{
  "dataset": "photos with spoken descriptions (Open Images, Localized Narratives)",
  "tokenizer": "word",
  "encoder_isotropic": true,
  "encoder_conv_stem": false,
  "encoder_layers": 8,
  "decoder_fused_qkv": false,
  "decoder_parallel_block": false,
  "decoder_cross_attention_every": 2,
  "beta2": 0.99,
  "adamw_lr_other_params": 0.00089,
  "ema_decay": 0.995,
  "magnitude_pruning": 0.5,
  "steps": 9900
}
Rows from expert 28 of block 3 of the image encoder, named by matrix and row number. Rows with one number belong to one neuron. Each number is 500 + 40 x the weight over its row's rms, rounded and kept within 0 to 999. All counts start at 0. Numbers have three digits each. After the name is the row's rms in percent of the matrix's.
# up: expert up (encoder.blocks.3.mlp.up, 32x384x192), inputs 48-95
# down: expert down (encoder.blocks.3.mlp.down, 32x192x384, transposed), outputs 48-95
up.62 084:500477500500500500542500483463620500496555500563500500455507487479500344611454478547516388510500490500425500500500564500500500515477450500500613
up.63 079:415500500500500368494506500500500500524500519500500500500485541500500424613450534500500508500500406500440500500500500484500500500491500500500500
up.64 081:452500493500525555500500500500500506453489500487500500427500500500490535477552468500500530500500371508500457505500500521500500500427500500470500
up.65 086:500500500469500532591405500500468500500500482500567500534500500500516500500537500500542500500500500500500500500500500527543512500500500502500500
up.66 116:557521500528494576448541559426446500449500503479500576500512486500454466476500458500500440500399499542471648509460500521500500500439500500425459
up.67 106:500391512434484500472500417500499522516500500500509472500500500500418581500500533500509500528472495500516527549517428474500500500473500549500544
up.68 094:500500500630500500564500500500460526500459647493500500500500500500410486500487486379500516500466500501443478500441626418425500447500439508482474
up.69 092:500500669500500500500500500500579500500500500500576513500569500500500500500500515500500500550655433500493500563500500500475500500500500500478500
up.70 081:492411549500500500401486567500500500500500608546500516500500566500500500500506630500480368446455500487452537500583500500500464500500500589523500
up.71 107:369440500550500557470500500463481396516500500432500664546500500447501382500500500491528500500393393460514500500510453449500494500500526500500500
up.72 073:500500448500500386549500500500500532515500472500484514500605486500500464550595500500500497500500500500573500500511482500582417500493500546460500
up.73 095:500500504592500554491493500464500500456500500467500500500492483500500527500500490500500500523433500500510500500526580493452500500456500500500507
up.74 100:515500500500500571500500476546500522500500413500500500500469500410540500559544500477500477486479500446572509438500486500560500475500550500506524
up.75 099:504527476500453563500447500500500500500500500500500500524500500465596500500500500527443584500500546432528500500500549517500500500576418575500500
up.76 096:503648531500521484500557401500500526500500560547585483500456496522500449500496500500500430483512527500500500453500572500500514500510500500476500
up.77 118:500500459500531500500500421500548528525500664500441500559474500518624500539473510500500544377500500500500418533500500500500500501500548563527476
up.78 115:500500594500500500430452499500500593500534500551541500503500504500596500500500528513500500500499531533552500531598500460507500500489500471500500
up.79 113:650508500500592500500500453452572472526460650500500585500500426540500453500500491436465500500564572509483484575500500540500450533453557500500593
up.80 083:393500537500484500500500500500582500500461504521500500500500500362500500554497500433542498517499501500500500353500543443588538500465500510446500
up.81 085:468500494500438551500443461451512500373513500461500500500580555500338500500500500596485522454500500500500500500500476500500484500500500500500500
up.82 082:500500500446500500578401500500499402451461529500500455550500448500500500389500500576594500464500548584552511548544600500500500500552405458504412
up.83 087:522503500448500566472500500500512500500529539468500500500539500500500438581500500406540500500500481500553505500500500500500555500383458521629511
up.84 089:500500612500500428403500493500500500466500568500388454507608500500500500491532500500575474492500482500500500569546500535500534500500500439500500
up.85 084:500430500501458500481509474500580500500500500500413500500500500500500392500500500500630500500474500500500500500535452500500500500449384555500500
up.86 115:522536411502500441439500500500500500500462500500489504500472500656453476556531500500469564553500664500601452510500493500500568458500404500514500
up.87 080:500500500500462671385500524500451500433500500549500516531500500500568500500523476545461500479486573500581500539500439465500500500500423507515521
up.88 110:500503574484500500586500551500500398496500500500433500536500500507492500500503500564500500572573500558379500575395500500500500500477454595446500
up.89 113:500419488544500468415503432500500500500648500553579545500432500550475564500479500496500500500500500500500442532500372430500500500500500548444500
up.90 113:500500543525500646500558389500500423563500466405500500478500500500500500500506500500500566500568499500500601500500440500500449500415500431500453
up.91 121:500617544500443494539407500500406500561516532500500500500500527500480463500513531556556500500584594530500500489500500529493500500500500494431451
up.92 092:455500602536500418492441433490534448500500500505492500503500519493531500500500416500469444529425500478374487500550500500500500500562500500500481
up.93 098:611519467500461553504511582556548463440500469513523453578492495567541566500515416551445500540420500421465453500500517500550500500500487500500439
up.94 089:500416500443500462500500500500500520452500500500500482500500500500477500500534363412500539500517500500500500500500547500500381502551500477500375
up.95 082:497568410500500500555500506482533622527500623500584500500462485575436542500500500500500500500489506500500645500500500500500500448500500525500500
up.96 096:404640500500539496573500500500500440432493466500500512500500409500558500500500500595525591586500500500485535500500526500500500506461500500500594
up.97 113:500486500517500454498544553500500573500488500504455500500506566526387500468446500500553500519489458542500500500469500522500576500500500500500500
up.98 098:500500500553526500500393584500500500500500526470500481500500500400538500500471499500500500527500500500529607500453500500557500491580488500481500
up.99 098:500500527500500501500468471500500500500535500500500500500500522500471602472561457517540437500500468526500500500500500500459500500500500404471500
up.100 085:466545512521500500513525500481500562516500531500485500476617556500603500500500494452465500471500542469500529568470536500442593505500502500500500
up.101 117:500500475512498508500500500500421500534500452459574500500500527659510501500598500500497435416500463500500500532476498530500375540500554500500500
up.102 093:472532545500500494500500500500516659448500500440502545500552606549554549526586500487586500500500527639546500500500500500488500453500500589429500
up.103 100:500500500478540500475500491500447500563500500513500500491500500405482500473483572500400500491514571500500500519500500500500500434500500516500489
up.104 092:489542550500569476500500500516526585496539481500500500475530500485500500500522500500495500486563500500435531500500500500537500448571489548500455
up.105 088:541521500500500562511500342444537493500500500404580500500525498451497568500500500500500471559500569586497550500456453493500489523500512500500500
up.106 086:500535522500545417443500500497410480500500500409500396550462500555496548500518500500546500500548500619552500500500540500500514500579622514541448
up.107 095:500500500500540500482495404605502582500565466484526408500500500478519500548500491500477500500500492503500500500500500500500500590500559442610504
up.108 089:500500500370500539500507500500500460456416478500547500500463500433500404432500500490500502500491473445500472505537500586539551500500500552500526
up.109 106:496553392442500464500500486500500500500500500516524480500500500392500500458506500500500537500464434430500568461527406500470500538500581572500493
up.110 093:469500500462500500550481524500530488519533486489427500500454500474500500468500500557500428403500500500500441500535500485471453370475471464500550
up.111 099:490551454500551520500461447480500465386499500500500500500520546500500527500514500399500500500557618500500500476440520500500500505500572500500500
up.112 101:500500500525500500500500569500500500500500527611477543569500500497466590500500603500500418565500512500472449500500486500587500500559466500500500
up.113 100:500500477569500500462500500500500421475500499500500500500450544500500508500491428521500531416500500500500500483575485431500523500500500505500472
up.114 105:415473500500500544500508447415593500512456500500435403551500553500576500558460500613499516500500500520537529391500614500500525500500531500519500
up.115 105:423500469500500509500484450521536500500500444500500500500500500516500518500500500500512475500430639500574500500500500500429447500491500500478571
up.116 092:500392420456500433500500500500500511500472500439500512500538567353526500538468500536500500500498435500500484500500433509500441500503500500500500
up.117 119:475500500500412553545500500500500507492500566500500534500500560427529500450516624500596507506500519530430572500500563587500500500495479500577500
up.118 112:500483428500500500500574500500500500399500530500500479500519500637500615427500500500500500500500500451561500500500562501500511500500469500500530
up.119 092:478500400500474456535500493500500500500500500500500500565500450607495500517460500490500500500500500430503536575563500500500564500500500459441500
up.120 099:500545452495408563584500500538500495540513481500458601441500492500500543500500476469500500500436514500521500442464683500500500500500420504557447
up.121 107:532500375588500500500456500500500500500447414500491500500517500500500302485465503500500477522500536586588486486500500528497500540497500500500500
up.122 109:514500500500500455479500500500556500535474445456545419500500500513500500500506500500500500500500511500558566461611500527500478647500500463500500
up.123 113:500500481488500381549566500524500534492500511500500500500500500491558532583500467500500440499463559585500512500563447500433538444483431500533600
up.124 107:620500500570500500500512500500500500483500450500500523500500464500500500500408494450427577431542500500500533500414504468455500423500530500543466
up.125 123:490500500512500500481500500446484495463500500435500589478500447500549500500521498534500500501501460435500500500500500500594464500500500509500415
up.126 089:453435500449537439500489525584501436399500500502500500441500493373532615500500492500500486500468500500500500500594443560500521500500512476506500
up.127 071:452509478409500430438483530500407438524500500500500500480500584546487474500514611436491553498500517565469476500500492500500500523429487549496582
up.128 120:500500500454500500556500461500500530500500417500500451460471526500500507500492500500476500479500500462486508396500500500547505393500528496500500
up.129 103:446500478500394459489543500488587500500587500565500453580542471489500537438357500500439549500430480500450500542425500565500500500500500460500500
up.130 116:493537478442500474500552500495437547467500500500500500526498500500554500500500463500500500500500532607500500500544500496489509500563470500622500
up.131 102:449500500500418457413503526500585500486500547500441500535500500500544500508500500500500521500500556500500446500452500500481353446353568436562586
up.132 083:435500500447500338500511652393530500610500495500395500500500693414491451500489500500527500500500500500500498524500500500500500500500522500500500
up.133 081:541494653500500538500585505500500500500500472627580448507551500500500500417500489455500548500517500500483500546526500492500500513500500500347500
up.134 105:470541429500533509500435500500527500491465500586506465535500546578414520442413512500459500547547576500500500544500511500500547443500480440500500
up.135 114:500500500500469496494500478509500572500500458541500517500500500558500481482570500414352500421500518509559421621396500491500457500500515500500571
up.136 098:500500402500516500550500525510347500500500516500586500397500500537469500500500497422500500505493398424498500540500500445485500500500500518500500
up.137 093:458500500500470560500500500528500575500500500532500578500500500500500428500500485500500500500500500496534500500500449500520549500500420500500515
up.138 127:500539500500437597512500553454500481582494578460500496571546492584511500454500518500495426500398496500480500500573500502497567500561532560458500
up.139 099:439500514640500475500500536518568317409527500500398500538500508488549500505500387472500500500500556502500500450500521500376500500500500500500530
up.140 106:500500508500590447500534381540487500570500503500426453500500513415483436500557437509449500500517535465500473500553517442509542500500500500500500
up.141 133:534501500564501452350505505500444500515500500500473500500526559466500500463438500500527462486518500563500500500474466462500500500498500500428419
up.142 078:481472500500465500433523500506488535517494494498433500500498500564460500500404464406472500500500478500500531476606500500500454567500465508497500
up.143 107:500546500500500474491500500500500526446500500511464500500500467500500500546486500500401500500552500406561512500457513500467491500448500500500500
up.144 118:500477500500580435594500500460451508500500558388487455500500537500479500500500545500571500472500500500500536500449500336500507559500500500500556
up.145 091:500500500446500595500551432500500635441500500392500500518491500554500500500500401459538466500512500425417500495500424500567500569500500500527550
up.146 094:521433500517500500500500500472500500540514509498465500500500500585500425500555476537500447543500571500500500500500530455428500522440571500500500
up.147 102:524500404500500500580500491537589431500500452500500418454500500500500500504576500450500466500564500500372559500500500472433500500500500497471529
up.148 124:596574569541500505521500500500543540500506500550500512620494500509513521500541500500500608500559529460554514500500500500500500500538530500500500
up.149 117:500644472510663477500500500500476537399500522500500500500500472500500538500500500500515500500510500500500423500485408481500500500562500500500580
up.150 077:500500500500520449406500512500504529480500500500500577580500509500439517500491500514531500500534500382500509501500578500535527500500574536457500
up.151 109:462469500500494419617609434500458500500500460500500535500432500535512506500468500500500486576536500500500538467470535457511502472526518577395537
up.152 077:586560500500639482500511586489556520484410476500500500476500500595500524413500500500500500500500584500500608500500466500397500511444500534500453
up.153 107:558500470500503500525447421591500529584468414458500529500463500500553488500500500512501572459570500500500500529453512538417500500528500492500500
up.154 118:474494500500500500500481488467500500500500500500500503500500490500500464500520500587500500500444500566451439500500500500500500487500479500500500
up.155 096:500503630500433500500500500565500506500500473500500500500500500500536488500518500500500500489500500500449665500500500495500556500502500500500500
up.156 126:500424500500500452532500500500500495500500489565535534500500416448500456504475500461426482549529500500428500484500441516500500465500426500532555
up.157 084:500560482500500514500492429574448500500482547500551444500500575561500550500500500563432500500500500474500500456425500500576500500500500500500500
up.158 119:535519470514500500500500500447500500501518500449500524485500425541500516500500456487500500500451500500570453502500576500500464550520531500478500
up.159 088:537500428500469500480556434500500500500500500500532463500500483480648500480437500500500555500406582378500500618500500470500500458532502500500500
up.160 120:465500424500484496500500512500597548500538500424500386500512479371433500500410500453500500500500499478586492494500498500500571484500500500591500
up.161 152:468623458426419397500500500473453500549529500500500500485500462590500500523461556420500419525386500483515611435500447465500497520455500500500500
up.162 076:500433513474485408495644500500536585597512500445523500500500556500500500452569500555500500500500500500518487492467592500429436500500496520524500
up.163 108:528500500528500500500500508500547500493420487504500344608436500450504500458574603500553500559586500451500500486500475500500500500425500537500373
up.164 085:429500413500500483531532500470500500500500475500500500500500500372473546425500500500428500500500500500500542487500500613419500500361562500500467
up.165 071:500500500465523500456500500500527517508500510552472500454500494500595564500500500500523500500500465500500500413536500458500434533535632489500495
up.166 127:500500408500500449464500500500500500469535500500556556515495455500505448476503405521485490481500567500500500545479500532500511500500512513542600
up.167 087:479500458500500572500406581500500568500500500489578500500500629572500611478530394404500499500614500437522545488450500440490500500480500500500500
up.168 097:500477500478500421494500495501572529528500500500614457468543500513458500543419430525500500468482500385500500432500500500446548500529500538500461
up.169 096:500500500500500543454500487500500500500555500500500568500500500500500500564616563500520557500500409543568500469608500500399500500500500507500635
up.170 119:540500487500500587500500451560505500500500478480500524500500450500500500500536536500500500500500500566501441500500555500500500560500488500562443
up.171 094:500500527525433500510500500443500394500500524491594500500500504310500494500500500474500500500500500468500500500500500465451500518500500478500583
up.172 095:500500462500485482450500439500535362500500366464561500560500410455491532500479496500500500500500500500549500555500460506444448457500500520546470
up.173 097:590453526486571510533500500500500500478500439403556508466458465500456526500500487500484457455500496500500575525554500570529500486570565508500500
up.174 112:602419447500500448500500500416500500500500500500500428479500469447488526500500454517500437446491524513495523619500531500500500500500500445500500
up.175 111:500474500665500500465500500526456440500473500552489521500500500454576499500499500500462519462490586571500500376518578500500500500500500500500440
up.176 096:500500500429483509500500483500500500419568500500481497549532500500500523460500436500500514425503569500500594529508500500500441572485500443478500
up.177 101:500500500500500500500500563500500500500500547500500424540505500500500410500500500545500491453587415500500500543500500500487466509500500459422419
up.178 086:521524500500500500500500500500500500572500500489500500473546500500500527500500493487444585500500609574447553599473500500500500500441446500491500
up.179 082:500449500587467500500500521500466500500566475471507533527500470461457500500486500443488501500488585554409500470500500533500568540500414528579475
up.180 104:500467500533490485585500535500467451448431500499457548500506500463500500500500508437595532500517500500446441500455500480500480508459500500500489
up.181 108:500500500500500500500500539506500462401397450500540466371503500500575500500500533500500539571500533500432500454432463500500500507500500458433528
up.182 089:500441500500534500514500500543500416500500362500562500500500500500500500453453500419500500448470500578496500500500500461539494433500381594500500
up.183 122:500500500500495595500500502511541500470500546500500500500465549500441500529514448376500500463529500402500500500500549554425500470471564500500500
up.184 090:524517500440457575532500500547500500500500398500540439506426500415500500463508500500507500500500479500500500582500459500499550562500500597500500
down.62 083:542500507471500454498500500562562497500504500500468500563489462485500500611500404500500415538532506500500527500529583602600444561500500500458539
down.63 090:600500482500508500497612546592500467501500543500497500481524500563500442485500500455526449500512490500500603516481500500500500483500375500500507
down.64 092:500468507421526500490500500469462500496544500500500569500500500500500504500488500500500500500500465500500500542586500500500453500500447500500521
down.65 093:508479500500544535502419500586468500500500500500500549505500500482467500500500500500591500500500528548500538610500500500540584555456592500500539
down.66 103:444500500565580446523500500479500447500500500417540500455448500500498454594500487554559591520529500500500467530500525500439525500595500500500499
down.67 111:500500525500500541506495538404513519500493500500500519500580497529500464500508430507456488547580500517527500500485500500500500500500464500387500
down.68 100:529534483582500500500500500479500518500598500500500500489500500500500500487478500500514500427516500484500500500452589500500500500500424500500447
down.69 096:500500523500436500500510479427524441500358429559500504532500500511500500504500500557396500500481500500406500500500533500519500500415500500500500
down.70 095:500394500500522500554500500500483493462500500500454500543500528510484466500500500500500504500494530475500429500500561500571581502500486500576527
down.71 098:557514500500504426522500500500500400417500448500480500500500471500500500570500500500500500481516457476544375500500500470500500500500500500500481
down.72 088:540500500500473500500571500642505500481500454468500524432487565415521500533441452500491419486500500500500500515500500500500500500500527396500500
down.73 104:344471487487500500523500535500500490500500508496504500489500506496500500500485507532500500531550500500466500533451454542434473500352561431442498
down.74 090:526500500422500500517508500493508500481500565471576491491498500464500500500500500348516564474500476541514500500500500500500500553500500500500500
down.75 108:484500502500500500459454413500500500500500558560500500500471500495554446510500512477500336500500513500465500369500460500490500500500500500527494
down.76 109:500465418500500500500510461500606500500500455500500500478500500500436500500500500500500499409500500517500544500572500500441557554500512500574516
down.77 113:500539500500498595500500500492500500500500433500523528500500515500500590485439500500506500500463550608473425460558562527500500492500463500583478
down.78 114:500500500500500500468486500500500500500437500500458506587540592500500500462500500500500508357500528547515457500462483579452500500500584500516500
down.79 125:510457474540501500500464520500517418414533371500500471500500500500438535500500495454560469500482507500443545500500395500496504500506500500473500
down.80 088:515500476500500544500500562543500500500500500500434500389500500500447474507500556500564500500500500664503537500599576412529500500496464467500455
down.81 080:500493457500595500500500500531500644500500493482506465500528500451454500500478473469500450500474500461484443500423500549428500500500472500500537
down.82 093:500573475449516500572418500500470500458523462391500500500476500500500500500595500500558500528521446500500486500500548500433500539581432547498443
down.83 104:500500500491500500450500500467438500590500448471500500478648537483500542508500500480431586500527500500482500545500551513500538500500528500484500
down.84 095:500399528500509500471500550500500566500500491502552575547493539579500512500500500516500462554500500500500474500500452539500500500500500510560507
down.85 107:500463514380497528499567500500500500500500466500639500500500534418453500500552500347500432514424500500562526500468555521459500500521528500465507
down.86 107:500500500500464500520500473500563494558546500500500500531494481500500500500547500500500433500500500542500519500500437504445500500466500457486500
down.87 101:463500500500500500423553500500502500472551550545528455500360577450500500500500500500500500516517553485500500500486443500500503544500500500484500
down.88 104:500446488500500475504500565475545500500572500500500500500500461497494491460536500500500443500500467500500454500458462500409558490500500517623500
down.89 107:415553500500500500500535500500587500424439500530500502545500486524523500500568576500608500459500548495532423438530388447500500572505500500509458
down.90 116:386500568512430500414555500500561500409500452500500443500500500494500380500500530500500500500500500500458500462500500487500500455382500500500500
down.91 108:521454500501486572490500553489517500500500500500500487500500500500457500500502500583500546500515500556500500513535500500559500523416500429498500
down.92 091:500500586543455500408500500478576500485537500500500500474518500453500473500467486500480473396500500468500500487524500536486400459552448500500426
down.93 090:503519500449531526500458462500476500477500500500500480500615500500500457457470500500500500504512406444500500500551500502494444500500500500500542
down.94 096:500459500556500500500500500500492496500500500479500500500500617500500500596500499527653500666500500500500500500500500500417509500500500447500500
down.95 089:500461500574500500413493416500500524500649500563455500500487429588377531500460500500559500526500535500500500500515500500500517462500500496500539
down.96 112:500541471497508453500500380456500500509500500500500472403496487449412500512500500380512500531500500568500461495474512455557500530474500513513500
down.97 093:514500500563500500461564644556500653500500500471500415500503500500467476486500500547525500500477500561591500500500500500485588518500546500500500
down.98 100:500500508500502440500583383528500500458489500500500500500474562529569500514540500549588513563500500500500500487500500500352500500438500551467500
down.99 096:500459500500516467500500514497500500500498466501500500500462501500500610500500510468500522500500500488455500501500464500500500500500576510399500
down.100 099:420500566500504439425466531500558500550539484460541474500421500557450500500396570500500613500500500500500445562489510500518515500500500435500500
down.101 109:500538500500519500458543477500458500500417601557480566500515465482500505515416500500500516526592500500559463500500442500500500500500432475452482
down.102 087:453500461426500533449500500500500500548536500500596604500500446500500500497584500500500500473500500530500523500548540446500455445639500500500500
down.103 106:526500530491500500493534500500500500500535470487500415500500427545500440610526565478500500500500533500480522500534500430482500500549500470490456
down.104 095:500500535500500426500555500500460500560500500500500500398372502500528463500423500501539451500474500560500500500500479500500500500500539500599443
down.105 104:500463500500500558500500500500386500494500500500533407422576500436440471500500542567500446500544500545500475482500444500467531478500546560505500
down.106 095:629500500500500500451500500487500492418500451468479570558418500500545511482508531539542500500563500524500458500500500496443500512500500500500524
down.107 098:500500500500500500444481492582500500500500462500500500511445626500500421539500472500500452500551460549548500500488500500434520500477417500418511
down.108 108:500532500500500500500494562441500501500500500490546483471500500500475424508546500500496468471500500500500549518550500500426500500500500500582500
down.109 108:500581500550492585500500483500500500561500500500466504489442500500450426531527500537495500500572534500573552500519500499500500548500538544427500
down.110 098:485417500561500500500500479500500500500500500453500517500500493500500500530498500500500500427475483500500500500500475500559500500429500500500548
down.111 089:500500480500479519475500500500500540500500500500500596500432500403554500500500500506604500565524500500553543499500500500500518500500552500500500
down.112 099:500531500450500500461461507500476500439626500500500500513500438482500480500476500500500500500538500500407395583500500530441500500674380502500500
down.113 080:465500434500500500529500516603500500576500578440443500500500496500511436463500500500498395500445511480430500500524500500500514500500500500500500
down.114 106:500500500510488500500500478360500500602462429502616500500500568500444500500500468467449481500500402506500508500524500436500500533500468500500525
down.115 112:539596558464479521420500500500524472500573500500500500500500508540435573639495475442500500500510500470500500467504566500555500500500588553446636
down.116 098:489505500520500437538534500500473500598550500483593459500416500516500609500492500495474536491500500432491524443500500500500500500500566500455516
down.117 127:500500500500457387500430500452474500500500455457500424500500500474514500500500500500436500473500500466525500500500511545500464500500432587506479
down.118 101:500500485508500559560500473500477500500500515500500500548500520559500492500595525500500449452487500500500510500527523592500604597500500439500506
down.119 084:409603500500500500472436432500504508500377490500500500500500400597540500500500500405500500500500500500521500510500500500500500579500500434500500
down.120 107:491457500544518500500476547353495500500500500498501500500516500500505500500500467570500519500484500453507500568500500500599450625528500500569500
down.121 089:494500500567595450500536500500500476500414628500533500500500500591500500522500608460500526500570556531500500512500500500524500456500483500500627
down.122 112:500545500439500500546448500500500500497407513500500464461500584500500500500500500428551500575459468496568500449500611500507406567540500500500533
down.123 099:399500508552476500500500500500570473516500500508500500448500500459500615500577500361586500552550479500453500500500500500433500500500530485500489
down.124 097:500500500578421470488500527500500511453500490502483443500500500565457500500477549500437550399423518500500500500500500500554577500352500525500537
down.125 104:500500500500441431500500518543500500529500487500500500431548500500582525599464414500500500480500500406473500500407500500534500500558485506500500
down.126 090:468500500463500500500567500500440429500514500500500554500500500526500500500500441500568473500572500500500500500451528500446500553500516500423500
down.127 085:536582500488455436500500430600474500500500500460500467533500458500500500435500500462500500416505500559449495500554500510500500500500552524520500
down.128 114:500509547502443385500427631486500523500500533618500546480515500528602542500467500543499428500500497500500500500500467500557500500500480476559445
down.129 113:465471500576513500500583544462500500553500500500500500447503479576491441497528578491500532500500500500500500563500616598500500436500478500500631
down.130 091:500486500514612500564500462500537500500481500500500500445500485426537500500500500507500432500419472534500500500500491500500500507481542500500500
down.131 090:575500500500419500485513500483500504397524470439475489455500500462489513500502527422486500409500500497462500537500455500500500533376500500498500
down.132 111:584500479500466587431500504465429500500500500421500508500566500500500500571557431500412521500500504512500500500500538500500500493500458500534571
down.133 086:463500500459500500500444500500401500487411527500493520500500575500454500463500500500500500500414558471500515500527432500500500500558457500541471
down.134 083:556500500461517450500338500381507500412500500500584420528500500500526500500500510488436500566502462531506500500500500500500492517471531484500500
down.135 109:492500432500531470500500442460500500500500554500575435500500500500456500444500539537524500500500500500521475583501500500534471500506502534471524
down.136 100:542417500654556574500564500466500479518512500500514500500576488499500486520530480500500579514455500438500500500500500500500500500489496500440500
down.137 095:500500500500500500500500500526500498500567500500556454556500500500500521485500500500500557500448423500524556500555500419500500581500512500480447
down.138 108:500590500500525500500492500500500500500459500500490500500500403500433459442606500519453529500573493568466467514500500515455500455453440493500500
down.139 096:500500500601501410588497500500500500500584555500500500548500500472523500508500500500500500587617500500500500513458500500517500500500567500328530
down.140 099:500500437518500536500433500468465380500500500500500500490500423500588500500500500501500506500500500500500441461562500437500500500517500514533500
down.141 126:500483538456559483522500500425562500531486500478500492445500500500511500556469500517500538386500500513500500528461533529527413500551498518444500
down.142 077:491500500500379518531493500486500500516543454500508464500500500500515500500500592500501500423488500500563500545500513500437505500384500462551602
down.143 088:534500586500550500574428458500500468500510500512500494500460500369500500510500507529366420554438504500500401500562459500500500500488500535500515
down.144 121:529500422572500500523479495505500606500500500500500500500500629500510500500597500462500444500500498500500500507416425570453500500457500500553486
down.145 116:500500500444519523500556515500500578500500429500500500497479510496500457518519385408500546552500560500622528556518506464577500461500500500532426
down.146 111:473500490539494534483500398500456500461602500431500521491502500568460506445523500500500475500558531502500500500457465512511451486452521506519574
down.147 098:660500500500500500500569544512419461437463500500500556500471500529538470500500547478545500500500500500584551568492396499500449489500500500474500
down.148 115:526500500517553545485500500500502534405500385485408519524577545500481504427500500561500500447556372500500500500500500500500578500500500500586500
down.149 118:500479500500500497500455500468500515500586411518568500500578500500489456500541553545553456500500434500500500500481423500511500500571500500512453
down.150 091:481446500515500500500500500500500513500570470500500583542500427500474463500500491523413500500500503501455500528500396500494500570562396500500500
down.151 108:550500500500500500590441500559558500586500500500500409552500497415463500484636503500513500517500500456500537500572461494525570485556500500500512
down.152 078:500500500526526585500533500500500500569500500498500500490500455500500415500500500457500499500500484500500500509568456500500528513522515488414500
down.153 106:405500500405441432500504500472437495503477417500500500501418500592500581447500457448499500540576481465500500473500500424500514500500500500500517
down.154 108:500565452455362516500460600500564500600500577500535500500452440500500500500477495500500500500467459382500493435539500440500500473500548558596500
down.155 107:529533500456500500549500431493441493500500500595500500500494514530466500500606485499500500500478500596500459500500516500555500376591500500500500
down.156 113:566500342508423500500541500503500517448500500500562424500500500500539509500500548500500500475477500500474505500500500414477500500470500524451500
down.157 100:508500616475551500479500444538500500513500446505555500500500500500500500500500487532500500539435507573510392489512500516538482510500500500500500
down.158 109:500500550487500500500382580500468483540481500582516487500577500414500500575500500500493500501560500501500500500540500500500500650473500500500500
down.159 091:500500436500500500500625500512440471500484500495446538447500500500467429434538500500352500500500500500500485500500500582549442500451500500561515
down.160 096:500500500500500500500508511500500394500399500447579497500500507541500500614500439500500518407523500458479548500463500500640500543525550570432451
down.161 114:500436500523531500500500572539500500549480538500532516463567546392500500500500470581500500409497539500500500500467596500500500472500507551500500
down.162 081:500500500500477476500491543500500516520500500496500500500500608500505500511657460500500500489542500509500500481500500500500500500428625500517560
down.163 096:462648500500533500500455501586605500460457500505490500500500500481521449500621500500500500334484500493492500500500500547500457500500460390500454
down.164 088:500602524540509468512500500486500500500500600527500500500500499500429477500500489500500500500500425500458500500500471522500500500500509500498396
down.165 084:500427633500426500500497563500455502500500493500500468500500500486563500493500500500517489563500500561525500500500500550528500578443500500500454
down.166 124:487444526500377500500500534500500500500526481517483500500500507533470495435500427464537443500500420500500500528500423500544500500500617500500500
down.167 081:500437624500500478500540500500500497500500500457500500500500500500500500500481500500500500500500474500500549615500500500500637450452461480500500
down.168 098:398500500500500500493500457517464500509500500500539500520510505572433500469500500473351485580500500500500500500500476576500425537500500513545500
down.169 105:457461500454491578500500543496500438500504476458444500385425500574500506534500514518464500500416519454499500500514384500500508500522536500552500
down.170 108:570500500543500462558416500547500500500357477496500562500476572498557500543500500563500419500443500474554572500500446500521500500545584500519500
down.171 090:433559500500330492563500500500500447545500495500500500500500492500500500500474557500500500596495500554457483500500500520500451500591505500500448
down.172 100:500500534506546500457575560423500500500500546490499500452565461473542469404523508500500590445464500500500500500492500500379500500508580512447551
down.173 093:500500465485491500489420500500500500515500466500500500500500500500500500473500500478500498500513614459465431500550500500589513500470469500455500
down.174 093:500500557469500372500485500500500531457500500500500630500436373500500500500607500500500500510545500477486416500500500500461462469500500500567583
down.175 103:492500500500544500500500548520500500500500500500500500500500501498501496500407501510505500500475382500500493500500528572511566554500500500479421
down.176 109:500500500558565511500500574542457553500495500500541500458500464566500435605541511523499500557500500500500500500500543500529500500500500434573500
down.177 103:500500392491500538500500500582500500500411479473456500500604500458500421446541588540500450500500535500481424500511500500463459500543463440500500
down.178 095:438500500500423500500550468476509531501529500500498550492500567482500417542500608450500500522493500500500500500500454500638443500500495500500580
down.179 089:500446500500500500522601596500407523509478500500500500500500610500500500500490500500541467500528439511467517513500500500504382394493500500500500
down.180 121:500463487504555489527500484428500500500609500463500500522528500500489500500500511500453586551542500456491387529500500500488500500500500458512543
down.181 111:500500435533500445500500494555500500447556479500500500549457477482474514573485557453500453500500500511573500466500500500500576546500500476417500
down.182 102:500622582579546500500500500500500500500468589514500526528500500514489523506553500500457500604500500500539479500503505410500443473495500500500406
down.183 100:540560500569500506500482510500500500500504500500500500500500584500417461500447519557558500534478500444500500533500449500589500500500442432480500
down.184 089:500500541500500548500500532563508500500500510500500500405500545484500500500500551500557500568500479500500500500561500467516505507580500500500389